A small image VQ-VAE, trained from scratch: 2.59M parameters, encoder norm layernorm.
Rows from block 2 of the encoder, named by matrix and row number. Rows with one number belong to one neuron. Each number is 128 + 32 x the weight over its row's rms, rounded and kept within 0 to 255. All counts start at 0. Numbers have three digits each. After the name is the row's rms in percent of the matrix's.
# u: gMLP up (value half) (encoder.blocks.2.mixer.u.weight, 384x256), inputs 0-255
# v: gMLP up (gate half) (encoder.blocks.2.mixer.v.weight, 384x256), inputs 0-255
# out: gMLP down (encoder.blocks.2.mixer.out.weight, 256x384, transposed), outputs 0-255
u.24 093:089099128126137145111105108149169146159131139163140177139152084131154117184126098103112125120089166140187136114122151085103113136074142145115062143081102134061118149155142115120059127177086189112048114120148120146068098182165088076144153152149131162108121077111115072131159124076110150068175031182132081153139116162180118144095129074154125059110079162137126144173145123122184174134105122193112115116069087110143168144113173111105141125138162116113167074164073089118118135074112099106137109105157134130136088171145132121195141068148080156072145149115128100108086136161158185148104089180118152172125128148088111227153164154105109101166147160114127151126156127111108092183210089081102148123147119111172126114131137124143152165153125158158127096141138125140081106111113103
u.25 095:143139075124123107138188101118118148157168148104118119132138140121122152188128120088144107101126164115159119085161112182114105118090130125196147124129143123130151126094147101065116179116104121131128068137091177160133155156178094158086157138132160115197157088088109137114121137127114121065121164105088114111124126125112077098091180169190135109104160145057141102187166144091103125166099153123104150200135165166164152149131120096101132138174174123112107164126174174110132085058135144150067133188173084155110131119183127117168100159058136111136157151125199151096168174161137121149142124145185165074161105199161104138118100129136123145142128185119143188159114074095192158140140183105133097113171123077100130099105126123115112136126211142075188050131098135177114130112180201
u.26 097:143165117146130146117150100077068154058166145148077105182096062081098137187143093114144122137173088152108121107096167161170124120196167157161133120188138151113172167163114152124122109106122130093214154114106128164077156167187129156176147177057170133113157107164157163110058160121151098069098138067139132181181138146104140087142146116128142121103118168121134107127192130148061146141188127166120085092138104096097092118085131135128074097141100099153072166107143132114162170189127159172130190130166077137139201025165118136145163151120095139113115151116095113159122163093151122159169153127119111140126146098132135132083115145189129112154134151113104131117088123096192193146140131125110160159089141098129151114096137100178130143163113146103093198133139102145120073111154125
u.27 094:140123129130137115158137126234164176162138177146132129129161196092117109117125099094158124149105184139132123138156095179121145145081047064097135119119159144121096101191149054199124190184077129111104101120111170077145168115141153126136156113127171153110110170123052092131131125132149106118154160170154153136151144113095140098193100113101118066117143123118074160132184136095082148103141116142136121152183066202130078089133113111090085151111102149104171107128139124119118179110050121105118152157171128118132125117150146061135080160111076168138115178141123130133122195105138120180068110128082105126094113150164107105183177123108131161161053137147112126127073126110081160116162118104183122139193130143123096167121131167106110108160120153141171068159132105186095153115103178
u.28 109:151071127170097145128135072121136147123116100120169140083143115137102140144177085128152075131091067152159103109149079161163120174178172122124142121129153173128139140087119145165122056138110174119118093079136123139173090038072156139117152102148144129115147166152113123141162121198109130085120156131097188167107089126094098184149106182182146125190108126144112131124130117150149098202094159183100085113111108139089115146138153155100185127133061098095131136138097136208133181136126126099160162106110088175120176138115123101091156105106133184139157094160104124117143163176155111131099120112121101110078185085064161185132056127170134073075117148115144120099178144079099111113119112145102099168156123106125128131123188139117136103081111115194139138119172130060180175089124036
u.29 099:149144076149111095111142156118080087139132125132140119176157171176093166102098101189149172067175166164095129105174120055117125147150116105136165110167115099139093173191157168088142136155122082101114101113136171148132172104159149148132072155114145097185134107136116120181128153134141140147133153124095112148188200121150057182160189136104158183131159068145081131041161118123140108174115095101144102134082106102111172124131158049154125137133171088088124091143144180121128146147176103125212137146185072154154087134117129145121124168111038096159127164074138119159147120068137161091136082150139179140157146162120137118135127145152059128178113164119103134155121138129105084112128168201156116163106082127159168112122117104094117081160153091179123110151109136131063141114138158
u.30 101:172113154162137134103128114093119175122114097155069100137126119156122098166156130091099163135202103151127122134109181213085164084087133074089153089141155087090097154151150158154090093096146172176148117136168170084142138127093063140137169211139110111138132082121157089164132120146187103112101083138167194155185156058174170122079147139166115129148091121170109138151132151108119126140094065113120180177121147101139190137107186145100146190154118117177154108173147184156114099097183160155156105152104135143106103141111160091208128133152109172082145109125122120141083072147112117077121132129163135157121156091131180068159152192197064124131088098167130151109138113098150103099154173130138134174126135146114104140126088100076154160125145112107099131202112139152155094134176121
u.31 094:179073108083090095145053089137137188134118126096134144162116097132100115138080186159079115081119142146211106135181095094125082150204071116138127121082106166129108128081117136098102098111121106158122117167134157153139136103122124111104172133069128115127131137095123112196109112120110128136128113149174150197084181166123116085075164112107124159130084106154157109179169204121085174139078150118182102145144127162206103130143193059120146142164093095108161129122132148111102138172134129111160088127160108152143083113077088147125076109140108130127100170096161062155051144132090109177156081079147081144138144085115122117123120193109131116164118146169149147063138120149153136123062107154119142140091106148119155046101122131166080173072145132119097095112144106120133193119089153
v.24 109:127151145116118159132079076122090127084136156138115104143135120143113177144111131132125172118107199125150125144130131132157111079120163117125116166194191114119127082115176113139131099160146185137184119157150115125160066089106093114076089166127133091139125142141179121092136128109153100175115147100129174171196084145057137132164090191103095078090106164106099096076107114019135182078159153124133113110136084128112113107128059162136139102173119103089133099133120119134167131156095120143136084118097167136185123150134104169122090147132128102126069120098191124180171160118126162157111108141152131073103094081123156046144143128195191131133102101053121102111185110125180126158170108088056081104129098198091086154146160087134095159125156060152116141128071134126122138100159110
v.25 118:127200103140127149119106103143097107130131125094152137171117107164170090154071118134136114140150146131087067165088106144156175113074101120150126108162135091117144165151052074124122142127129075130125154147126125106142086127152047209140123125109152189121158083172079127087170152120162179148120128106123210106112170098119139117163153194142148183141127178141120122068116101174152137079156087147138100159175145121133161136161135120102143154136079149072105114158140177199132101146099096127095097088157170116130133180094115134112128166155115172145110055138135109139086100087199094116121137127102115084133143128139239124147134110136138108117142134110133105081116110140024073160179127056129149114120116196161040157067122149134093084122140104108123082133165162137122138136124112
v.26 088:117150122110086144104055135121117079147171145149157138142072125123151092098173181121175147166140125110114051138181105100092160108135135082119163111104152143135151180097171090145106088138061054104064141102163097108138085142147132106141145142143086146087163129137112135084129114098078143153112137078177134145135130122122133131143193081135136141164101102148099174179138139096136074103168083159138142100137114198097042131137171100161073166168151126114144109111112148147107155019104146141119128147118128164210119128132143168073176120084117130154125121076103118154144131132105155110120132094138155148126087132114093130109132113016174113146171098161154151164099068125128081168172181117163139115116131088148125107088138133142112077129224100107159139172128127147150193106087176
v.27 074:108228096126131120109081128144102161144179185152087101196099117137138154090124088134189120173131125111093099136115142031132129171126137163107159071158126111115116140131115114124074175121069188139047186141182105132112126136122083116120113100075112115070115123097159138176125075077104142148114121138118088164155161197134082152139065097086126147123103159099091083129090099136159148116117104165131141128154111167144127088150133172115128120121161145157127134122135158101020149120130137136130160121110130176149135124126115123095147135161160058107152128102151163135121099137111162121133091157126088144148118123139106140134101113105158139117138130149147125142157133128121133116097124149127077207103081212115043068108119087097167151124220144191128132098019076161174131153140137
v.28 087:109155202093165122107116106136133192131169060070149140138159094110160083100077109147138130117126165146125185094163125058135132067070083123132169112151143174152196104157116159143166130071124113122146121180096071185125065104083168146125063129154103116156112152065116111111105128119176152131159119091137102132145103079180129130133149091131139128106116169155136134151154170107163156119113062175119120122095113163113132096160093122093112111103118089139140092110130155139136184133128104089100156154139126080098125083090136156175117111165110145255166083122148093083175142045151176129114102162139096095121089120120136155107158152117071161125090089136161140131120133101129091178146139134160130117146095091143144124118134191113169161138128112081178177135077125117111194176171160
v.29 100:109157098176118097080116121163183143127131156153097086155175053164189121175139138177161125147127159099138106092148145121134109068060129121119113101087151082105110109092076085093157140175108085158096148117184114101117146184118120120101055156146144155130156115106149108125115115144152077095181107162138155158144114112160124207145118139155136110132130152155136115100146132146121102101111106178065122126155110206138131206104097105151192199097104124130148129067111113170111091101121136116143050113167168090136122146108142131085067149127204129159165088158163125131069106117150110158150113091162140095139142137120145154098173183150224121090159158122147129164138104176099120133155151111184132137079144185143106177104154130154063091124099072150119127092069167129102193126108158
v.30 070:122115116111187160112052098131170134115156220159170121030158148152133166125103118171121103128162109092113161090105127099123110120114080142115093150113096119140115138092134090095088121106134147150153168194110138113170156122175132129113107071164164177107148145135115129109149082130127112164087136089131142163071123060182108129151129154124118139129175087145130142102150167070125160165124107096135172117152152158144118136119104165102138179094123096103202064117131144075172136135070099134041159205204093109166119117098094098124122132200130101137127188087144153110087085164133086143153068168120091081152111185166125161140098142217132102168147098124073099129149136186111141103109131138122141141089127145114161150107107125184090171136152132111113098105106207160117100127076109
v.31 098:083104175122111067115135064211206126138112104073141123085133125105145089170156079099088074131092116065133142129124136136103081124095123123078134103114102145097137125101112157166152159168154125113074065119139126109131133090160122134147110108160118108065159125138133158027160119149161115149112113189091049108135131131127159106140086112140151096074139130115085154127116156146171085083106127172078123160137141142144137135056127120085146151136086155120195111145160123162106123099134161125143126130120162127128187143063125113107103100146161077163113115118147193073188098107135093127132136154104150149114088135188131204101135094074102122112189155183130079134171119148120142111133195154086124102137215083131200138157136096145143126128144155110153133107152138176067120090177188
out.24 084:140101189140101107148173160151134137122172125114131131160113107062122078110129196126091166155150123160078120114086137170133119132103131114110125112075114173167116101097102146171205154053136122171124188138109149093145129091117164123102150110110170109088105176122113158109106140153111136165160162079122127093139125128072161121104127103133094127165183119069146144121145099176106075080151145100146075138223115078147156157141183163180113185131115134105173211177164120150162073164130162100142129119131116100081095176113141108115040134162136118185128095120109161123134058117137100134124072057144113129125114122100050105125134104156112089076130188111173095164127115149157129122083131160154195128144075142134061135061140134104104111126145103129084099174134119078136154121149078
out.25 082:131121168097107103134087158143173069076138141141102164092096128101118115105172118151097137140125112155114126113087101120128138096174092131109097114101126130118083103129090163153065068142137157119106145096154105115083140104119220121110101085115125142092092174130141144165103096154164095145150130133192116129122130159067179132142071061099122121133102146143096111088071091131120138100172126101120114055101094104099075123074111199156101103057108141116126118132075070120102131174112088099189148074096148103168164152094114129113120091164091088116149108137056116117031091080097132099074080143166100168092108112110153109101134091078160150163145120102104088131096153092088073138120164117071127130102141139186080135186087139137105105123065123112119127107134069136160118107047065
out.26 096:111121154099147110157167115192131144166075129135139132153158185135167170119070142144099154087132205170123139141164137123184108113062146184081185134105134100152108083095117142113177129126134202159087105134132175139168088060090152130119126122145094093165117144124161079140198101144141176185152144182131080093092121135118094124110111149151149135178106092160135097158074172120164125183095126105155188195119107108133189156139096121149192132094192127120157143142144170130102164067105200127082059171069177116117083162139140086113132117149139104104128081154145150117204111150178156107128135138117176099162155139147203087145122100150127152108096141125110184104113146154110150132084118139136112099146131164122170152161134171100131152126205103191146130132097144110125145174146097
out.27 111:141104073167078186157099093079129170100115137135140156150142135095141117087120119132128103171121101128080171124139105113168103092090118135111109145161160169068188129128120135082164146107077141149144142196100072136191132143115087175172081136208138154160158146114140137097140116148076168114124111127140130185142183162101080104092102129097203156103071156135140131060117041148131105082096031167133135117175119118143086093178124154122133158149130131113096080128121215172160137126116125116135103152129179150130122155145204168169122101147079125094118096119127076103114102121166160132129098143103163128121105157147115101167122155081066141141050171176109106135120125170148136191156100090158116115106090113101051128095132100126154148101154123083101124166141140124085156158056142
out.28 097:095110119075156109086144157144150103095101131113051121135136080055075136112076061133162163174146133146083126109114137077102112050136071127158114120161112076149109097107141125095139161159131096123128107189129102100118168171194118142130112100135095096122138066127119124136084094136137117135124114055213119130146158134152133054125144165127116162107141121144132145126084164057042137094139147079192093106166121083167126137157136113149104114113203122123098085107117138077079116108164128168078132154121126109116093080089099169071122143152141054107180140133109108190104108128094135160139151164145168131136090103155114094126145103098150177183141108127123057085131072168143159133170131091132164056118107133154130146097121100105199117164074125165117141164117132139057098128103141
out.29 079:125162199082144142148133095147169182133133134086137124109113098094141090170150140127127091191132135099197135163102109176134126133161203204139111171108154149066144115132088089194136089069130136128157158139161121109119117172177145144143163122160164151092129142119132121086127124141117135100125142120157103120077115149099193066121107183093131118182120167102104125231097155173111174070138177144141118119149184118154086153121124198153128123084148162152142139127149102133097145098079143136065097109100166125098135107151230077177155134140153137105176075153123163177109119182155120133110171128153081145138161131154149083124118076146198153137110102113123111079110076147190169164124092136111166113138155159128111176107130147173153113122127176059123137109142128120162117184182094
out.30 094:102113162142130150092125147138121131103141130108150101153168163124129101063085134139114091109143118161144121123130119094170100120151088211112158177121090144153197144105142094088105101195178128112132138179101150159147126093125124131090124043147128114156087075130078147103148121133111140179115101094155110090092132152111118189124092108129113090110101143157129164121080129162072135133151126068138102102138167138101058149146128133120127075144091087112163159103154128111161102137135176112148127058094085110167184124192070150079187158118120158181113167109125204087118216152195147113160143128094202099116194115096130136040164108164117127128163122064171114149157112135125152146137095185137121124188106123134136159148153112170067124171115150174123206060161130126109134156144120
out.31 087:108106116199103163150166156094114157143092145187125098162028143112147099142135074130161092142061090099141139102083149151110204127056191167043117127146119087144206156162112149131119213126096073110161175108106106093153132147129117081142125139166181154100120113075145137153097140088136140097123084106115110094110087174126107164192130189181110095108135153131130158140137098101187195110122090119110169160125085093076169064102124084183113103126171118103079147152132100079100170108123124159090129102125123114120148159134147165120198157114177183162076121128182157114139136130143145086138136158122167148151129134186112131106119050139119145127152121037093159154164111131120132079158120113151106171148157133163100110139121167116150123105094144146138104112109120133122154154109104