From a checkpoint of a small image VQ-VAE.
Model: 2.59M parameters, 32-pixel images, encoder arch gmlp, encoder norm layernorm, encoder patch size [4, 4], encoder layers 8, decoder norm batchnorm, decoder activation elu, decoder widths [32, 32, 64].
Training: soap at rate 0.0026, 11900 steps, batches of 128.
Data: trained on regions of photos with short descriptions (Visual Genome), 203450 training examples, 7.5 epochs.
Rows from block 4 of the encoder, named by matrix and row number. Each number is 200 + 40 x the weight over its row's rms, rounded and kept within 0 to 999. All counts start at 0. After the name is the row's rms in percent of the matrix's.
# f: spatial gating (encoder.blocks.4.mixer.f.weight, 64x64), inputs 0-63
f.6,098,205,207,201,211,229,220,0,237,200,199,202,205,219,234,71,221,209,204,206,204,209,215,204,218,204,206,202,203,201,211,199,212,204,203,201,205,201,202,206,205,205,205,203,202,201,206,202,201,208,209,201,204,200,206,202,209,201,201,208,207,203,204,197,205
f.7,101,200,202,206,211,217,235,239,0,203,206,202,210,204,217,235,68,204,206,205,202,206,207,226,205,207,199,200,201,198,206,207,200,197,203,202,200,208,206,203,206,207,202,201,204,206,203,204,205,205,204,202,201,208,199,203,203,202,207,202,203,208,205,202,201
f.8,101,91,227,216,201,209,203,205,202,0,263,224,207,207,203,205,204,69,227,212,203,204,204,206,204,203,216,204,204,207,202,206,204,199,208,206,202,201,200,209,207,205,208,202,203,204,207,200,208,205,205,206,199,200,201,209,204,202,200,205,204,210,206,199,203
f.9,103,227,93,219,215,205,204,199,202,233,0,245,218,208,208,206,201,228,75,221,213,208,205,208,202,218,197,213,208,203,201,210,198,212,203,202,201,204,207,199,203,208,202,208,198,206,206,202,202,204,206,204,205,199,201,206,205,206,208,203,200,202,202,204,199
f.10,101,221,229,97,215,216,204,206,202,222,224,0,252,215,209,197,207,216,223,78,219,216,202,203,202,204,217,204,208,203,202,203,207,202,204,199,209,205,203,201,206,205,205,203,202,200,202,200,204,208,207,209,203,205,206,199,200,200,197,209,200,202,206,203,198
f.11,100,203,213,222,94,214,212,209,200,212,222,227,0,249,218,207,204,205,212,225,78,218,214,207,200,206,209,216,208,216,208,201,207,203,200,207,195,206,204,202,206,198,203,208,204,199,208,201,202,202,203,207,203,199,200,205,206,203,203,200,203,207,197,204,201
f.12,102,204,210,216,221,96,220,209,205,204,211,223,223,0,249,215,211,197,202,214,228,74,214,210,203,204,210,203,220,200,214,203,201,201,199,204,208,200,206,203,205,200,202,205,205,203,205,202,202,203,205,200,204,203,212,204,202,205,199,205,207,201,201,203,202
f.13,102,200,208,206,221,221,96,218,208,202,196,213,225,226,0,246,214,207,207,203,218,224,81,214,209,200,206,201,204,219,200,207,202,202,206,210,203,207,197,207,206,205,203,200,203,208,207,204,201,205,204,205,204,209,200,203,204,204,203,195,201,207,204,204,199
f.14,103,206,197,206,207,216,218,97,221,202,204,204,207,225,221,0,253,207,204,206,210,212,224,74,219,204,202,203,203,205,221,203,217,204,204,200,203,204,205,200,207,203,202,208,203,201,204,200,204,201,204,207,209,207,202,206,204,204,201,200,207,202,209,202,203
f.15,104,209,204,203,202,203,223,228,90,205,203,206,207,214,227,240,0,203,196,199,209,206,218,235,72,203,208,203,205,209,204,216,206,207,203,202,206,208,206,209,199,206,204,205,202,203,202,203,204,204,207,203,202,204,203,203,201,205,202,200,206,205,201,203,206
f.16,100,204,213,201,205,201,206,206,199,95,223,215,205,206,203,204,203,0,258,225,210,208,205,204,206,73,226,212,207,203,201,204,207,209,212,204,202,208,206,201,206,200,204,206,206,205,202,207,203,202,205,207,201,204,208,205,203,208,206,201,199,207,204,209,198
f.17,102,220,204,214,201,199,201,202,207,223,92,216,212,206,198,202,209,230,0,243,217,206,207,204,205,223,76,225,212,210,204,197,203,216,201,211,204,204,205,205,199,214,197,207,201,207,199,202,204,203,204,201,206,202,205,203,202,204,198,203,206,207,204,199,207
f.18,101,204,218,202,210,201,208,206,201,215,220,96,219,214,202,206,204,221,223,0,240,217,213,206,202,214,229,74,220,213,205,204,205,206,213,200,210,206,204,205,205,205,206,199,208,200,201,202,204,200,205,200,198,200,207,203,196,202,205,203,203,202,203,206,202
f.19,100,202,201,216,206,210,203,207,202,205,217,219,92,213,211,204,203,202,225,223,0,245,218,207,204,214,215,224,75,220,211,208,205,201,209,220,201,214,201,204,202,206,199,204,197,207,206,202,197,198,206,207,200,205,206,203,206,202,204,202,206,200,202,198,200
f.20,102,202,205,206,213,203,211,200,201,203,202,217,219,99,219,210,206,205,210,226,224,0,247,218,209,208,202,217,225,77,217,212,202,201,206,203,215,202,214,202,206,201,206,201,204,201,205,198,204,203,201,202,203,201,202,204,202,203,202,201,202,211,202,205,201
f.21,100,201,202,201,207,214,204,215,200,202,210,203,215,223,97,219,213,201,203,208,223,224,0,244,216,206,207,207,216,227,72,217,218,201,202,206,207,217,201,211,204,202,200,206,205,203,197,211,198,202,206,206,205,206,202,199,201,203,199,201,200,205,209,199,203
f.22,103,202,201,208,199,204,215,197,214,201,203,208,206,217,220,95,215,205,202,209,208,223,223,0,250,207,201,207,207,211,227,73,219,205,208,203,202,200,214,204,213,198,202,205,200,209,211,200,208,205,207,198,205,201,201,202,203,202,199,198,206,201,201,208,201
f.23,102,203,204,204,202,213,209,219,197,206,204,204,208,205,215,224,93,202,200,202,215,206,225,238,0,208,207,204,208,208,215,231,68,206,201,207,202,203,208,220,206,202,196,204,210,203,207,209,199,207,199,207,206,202,207,203,204,204,198,208,201,205,206,202,202
f.24,099,203,205,204,207,207,200,207,207,204,211,204,205,209,200,212,202,93,226,216,203,203,206,206,203,0,257,220,205,207,202,208,207,73,221,216,206,202,203,205,203,204,214,203,203,204,202,203,205,204,205,205,200,203,205,202,198,211,202,207,202,204,206,206,206
f.25,101,207,205,210,204,199,200,204,200,215,203,211,205,203,207,202,204,223,91,221,214,205,207,199,204,233,0,248,218,206,203,203,199,225,77,220,210,209,204,205,207,219,202,213,206,205,204,202,200,210,201,212,203,207,203,204,202,199,204,207,202,202,204,198,202
f.26,100,194,203,196,202,203,205,204,202,205,217,205,208,201,206,203,200,216,219,102,219,214,203,199,197,226,227,0,246,221,209,211,202,215,224,74,222,213,204,204,203,201,216,201,217,202,204,202,205,203,207,196,206,202,208,197,204,207,199,200,204,203,207,206,201
f.27,101,207,201,205,203,203,207,199,196,201,202,215,199,208,200,202,202,209,214,222,98,215,218,201,205,210,223,228,0,248,224,206,209,205,214,222,69,219,207,208,210,202,207,216,199,208,202,208,197,205,205,211,202,208,197,204,200,199,200,210,200,201,206,201,202
f.28,099,206,203,203,206,203,208,200,207,203,203,204,217,203,212,203,205,201,203,214,220,98,220,209,201,202,207,225,220,0,251,219,210,200,208,216,221,74,218,211,205,200,207,207,214,203,214,200,202,201,208,201,208,196,203,204,204,202,199,203,204,195,204,205,201
f.29,100,197,205,206,203,203,191,202,207,210,203,202,201,213,202,212,199,202,207,210,219,218,101,212,206,208,208,212,224,225,0,246,218,207,203,206,211,220,76,214,215,205,202,206,201,220,207,210,203,200,210,206,206,205,198,203,205,198,198,205,206,201,206,200,204
f.30,102,201,206,207,204,196,208,204,201,202,203,206,204,200,213,199,211,203,201,205,204,214,223,101,223,202,203,200,208,222,221,0,247,198,205,203,209,216,223,75,220,202,203,205,209,204,220,204,210,206,207,204,205,206,203,200,208,205,207,202,200,206,204,201,202
f.31,103,204,205,201,207,205,209,209,202,206,208,204,202,203,203,220,201,206,206,205,205,206,212,229,101,206,205,205,204,210,222,235,0,206,201,204,204,204,216,234,70,207,206,202,204,205,205,216,201,208,205,209,205,207,205,209,198,205,201,203,201,198,205,202,206
f.32,101,206,204,207,202,204,202,207,205,204,207,205,206,207,206,205,202,204,212,200,205,204,205,203,201,94,224,218,201,206,205,206,202,0,255,216,210,210,202,209,208,69,226,213,205,207,204,199,204,207,215,204,207,207,204,202,205,204,202,200,206,199,204,202,208
f.33,102,202,202,201,205,205,201,198,200,208,200,199,209,204,205,208,206,217,201,213,204,201,205,204,202,222,100,215,215,204,204,200,201,228,0,247,221,207,206,203,201,226,71,218,208,204,203,201,206,223,201,214,204,208,203,203,205,213,201,210,210,204,198,204,200
f.34,101,197,201,201,202,205,197,199,205,201,205,201,203,203,200,203,198,201,215,201,212,205,206,203,207,216,221,99,215,212,203,205,205,227,226,0,244,220,214,208,206,213,225,80,217,214,208,205,198,200,222,202,213,208,207,200,198,204,210,199,196,203,201,198,200
f.35,101,200,201,205,203,209,203,207,204,205,198,205,200,203,203,203,203,204,210,216,201,209,204,207,201,208,218,221,99,215,213,200,199,210,223,225,0,249,220,202,205,207,213,221,67,221,210,208,201,202,205,214,207,216,205,200,205,205,204,206,197,207,199,205,200
f.36,101,196,206,201,205,199,202,201,202,203,208,203,208,197,210,206,203,193,205,206,222,198,213,206,204,202,205,218,222,98,215,215,212,204,208,225,223,0,248,215,206,205,209,216,227,70,214,214,200,196,204,204,215,199,219,204,203,201,202,206,205,197,205,202,202
f.37,101,201,203,200,201,202,200,208,205,207,198,205,202,209,197,205,204,206,204,204,202,215,198,207,201,209,206,211,216,220,100,217,206,203,204,208,217,225,0,245,219,198,206,206,213,228,72,223,215,202,204,207,205,220,202,212,203,206,203,207,203,203,192,204,203
f.38,102,206,204,202,199,203,202,203,198,203,203,201,203,201,207,203,205,208,202,205,208,204,217,202,208,199,204,206,204,219,220,101,215,199,203,201,216,231,225,0,253,201,203,202,208,214,222,72,222,203,202,201,206,207,214,201,211,206,205,201,204,209,206,200,204
f.39,103,209,204,211,204,206,204,209,204,199,202,206,198,208,202,209,198,201,198,201,201,207,208,218,204,206,204,208,203,207,216,226,93,203,206,208,206,211,225,236,0,206,206,205,201,205,215,237,69,205,206,203,204,203,205,219,204,205,206,203,208,199,202,212,200
f.40,100,204,199,205,202,204,209,200,205,202,204,205,202,202,204,209,204,206,212,205,209,200,203,203,202,203,216,201,205,203,208,204,201,96,223,217,203,208,203,202,203,0,258,220,204,207,206,204,204,66,223,218,208,201,206,207,206,208,217,206,203,202,202,203,205
f.41,103,198,205,204,200,199,207,202,200,205,200,205,207,205,201,201,203,209,204,206,203,206,206,203,199,217,201,210,203,199,201,204,202,224,102,219,210,201,200,203,212,230,0,250,218,211,204,199,200,231,73,222,211,204,204,203,201,214,207,208,208,206,208,202,203
f.42,101,203,200,203,203,203,201,198,198,199,210,203,208,198,206,204,202,207,206,196,207,204,207,204,202,203,216,205,211,203,204,206,204,211,217,96,220,214,207,203,204,228,221,0,247,219,205,204,196,219,222,74,219,215,205,200,206,200,215,199,212,205,209,200,200
f.43,100,201,199,205,199,198,202,201,206,199,205,200,202,208,201,198,205,207,204,209,201,203,204,206,205,207,204,215,201,212,208,206,205,204,210,223,98,219,212,205,200,204,223,223,0,246,219,206,208,208,210,222,77,215,213,205,197,203,210,221,201,215,202,198,199
f.44,101,198,202,204,204,211,202,201,194,205,203,207,203,200,203,202,204,203,200,200,207,202,210,201,203,206,204,209,215,202,213,205,200,204,201,214,224,97,219,210,198,201,202,224,226,0,247,225,206,206,213,218,224,70,215,206,202,199,208,199,219,198,214,204,206
f.45,100,203,204,200,203,201,203,203,205,203,206,202,206,204,203,201,201,200,204,201,198,211,203,203,200,199,204,202,199,215,200,211,201,204,206,208,216,222,99,216,213,205,207,205,222,224,0,244,219,204,208,204,204,223,72,219,210,200,197,209,203,218,206,220,197
f.46,100,208,199,204,201,204,201,206,201,201,204,205,203,205,202,207,199,208,202,209,210,203,204,196,207,205,201,203,206,208,215,199,212,206,204,206,208,210,221,96,222,206,205,208,206,221,219,0,245,205,200,204,210,217,220,73,221,200,207,204,204,205,216,200,217
f.47,102,202,199,200,205,201,208,204,210,203,204,207,209,198,200,208,207,205,203,205,205,202,204,207,202,206,204,207,197,201,203,219,201,209,207,203,207,207,214,229,95,205,201,201,208,213,229,242,0,201,205,202,201,211,213,234,68,202,204,203,201,207,204,217,209
f.48,099,205,202,204,206,212,199,199,202,208,197,205,204,203,204,207,201,207,208,205,201,203,203,206,201,202,204,205,202,201,203,209,203,205,213,204,209,202,205,205,202,92,227,217,203,204,208,203,201,0,261,226,208,205,202,200,209,72,223,215,210,206,202,205,200
f.49,102,203,206,201,200,204,205,200,207,202,208,201,199,202,208,208,203,205,199,201,203,203,206,202,203,212,199,212,206,201,202,202,204,216,201,214,198,208,205,200,206,224,102,221,214,204,204,206,204,228,0,249,217,209,206,206,205,226,74,217,216,207,208,199,204
f.50,100,199,202,203,197,202,205,204,198,208,208,205,205,208,202,205,209,202,201,200,208,204,205,202,205,202,207,202,206,203,201,207,201,207,215,197,214,206,201,206,206,215,219,97,218,211,203,204,200,220,226,0,251,224,209,205,200,215,232,72,219,212,203,206,201
f.51,102,206,203,198,205,200,203,204,209,201,207,201,210,202,200,203,206,204,202,203,200,202,200,204,208,202,204,203,194,207,202,207,205,198,202,222,201,214,202,210,200,204,218,228,102,219,208,201,207,209,223,224,0,245,220,211,203,207,211,227,74,223,214,207,210
f.52,100,203,199,203,207,203,204,204,200,194,202,203,202,209,203,208,203,201,206,206,203,200,205,204,197,203,201,207,205,199,206,206,205,209,203,201,217,199,212,202,209,202,207,219,223,106,223,210,201,208,207,220,227,0,246,220,206,205,204,219,227,78,216,215,203
f.53,099,205,208,203,203,209,203,198,200,199,203,199,202,199,207,203,207,200,202,204,203,204,202,204,204,205,205,203,204,212,200,202,202,201,206,209,212,211,201,206,200,207,199,206,210,225,103,216,212,201,206,212,226,225,0,248,220,204,205,206,214,225,72,222,207
f.54,101,201,201,212,201,206,206,202,193,203,205,204,208,207,204,205,205,204,201,201,203,209,204,201,202,202,203,206,203,202,209,198,210,207,206,203,201,203,213,197,212,203,201,205,202,217,226,102,220,205,205,206,208,224,222,0,251,203,204,200,210,216,221,74,222