python train.py --horizontal_flip=false --encoder_mlp_ratio=3 --encoder_layers=8 --decoder_upsampling="nearest_conv" --residual_init="none" --lr=0.0026 --eps=1e-08 --one_sided=false
Rows from block 1 of the decoder of a small image VQ-VAE, named by matrix and row number. Each number is 128 + 24 x the weight over its row's rms, rounded and kept within 0 to 255. All counts start at 0. Numbers have three digits each.
After each channel's rows are labels from the 100 images, of 14976, where the channel reaches its highest value: "patch colour" is the nearest of a few named colours to the mean colour under the peak. Only what is clearly more common there than usual is listed. The data: regions of photos with short descriptions (Visual Genome). In brackets: how many of the 100.
# conv: 3x3 conv (decoder.mid.1.conv.weight, 64x64x3x3, each kernel summed), inputs 0-63

conv.40:131078127135182142146129135057173106110132140110128130123133129139159127120121150110117110096141136143126107151137145145158146187137117158115170132113158108127152134108136122154186141097103153
patch colour: white (61); pink (31)

conv.13:136157166109201101082121109152193145156124114168122148143100149120145127109099132140161110125140109109122119117117108110127135102149110120121123144121111135141120149119124100092174149115183131
patch colour: white (57)

conv.50:128136119097147120127126112143049136130143122113119189133121091126151104168108120136160097137084111104135121157121149149126157149108123115104141106113132155130103065145122111114087143139093114
patch colour: white (30)

conv.11:165080155116123158117150106120129141086114061117136160111151138120142170117112111125128131110163131145143131079151132104158117118122170100126152170153146119181128120129152143100146127157132148
patch colour: black (40)

conv.54:116136112128084146146141096094129144113108165126150087131130127133110114118134138124146135161142146162117108114129144120130092139111124110135103104080141075132143109107125188209109117119161147
patch colour: white (69)

conv.38:114118128178159130132165142142077138173127129137097154129134105135113137108150140101099129147124158143148111124144109137145153138090106097114127117093148161095066142135136154140123130166106068
patch colour: white (49); pink (25)

conv.55:169118118119116110143160170129175118127153112125134123126130097151120086096134154122129128093149134122115154109086146133122118113136147144165124132122117111147178144111125099145110107126211183
patch colour: white (99)

conv.34:136178110142179129159128113169175101114084101146140126109141128129150137120136122119097156156087130121111105146108159103134065163121147102095127126152123108133122123105138109129134144143179101
patch colour: black (46)

conv.10:101135097152119138123130090112104130182114133108076145100157116141137140128113123153110132132112130123155146109102106160135145138186134139105117114098153169104069124144161156154152169124119099
patch colour: white (93)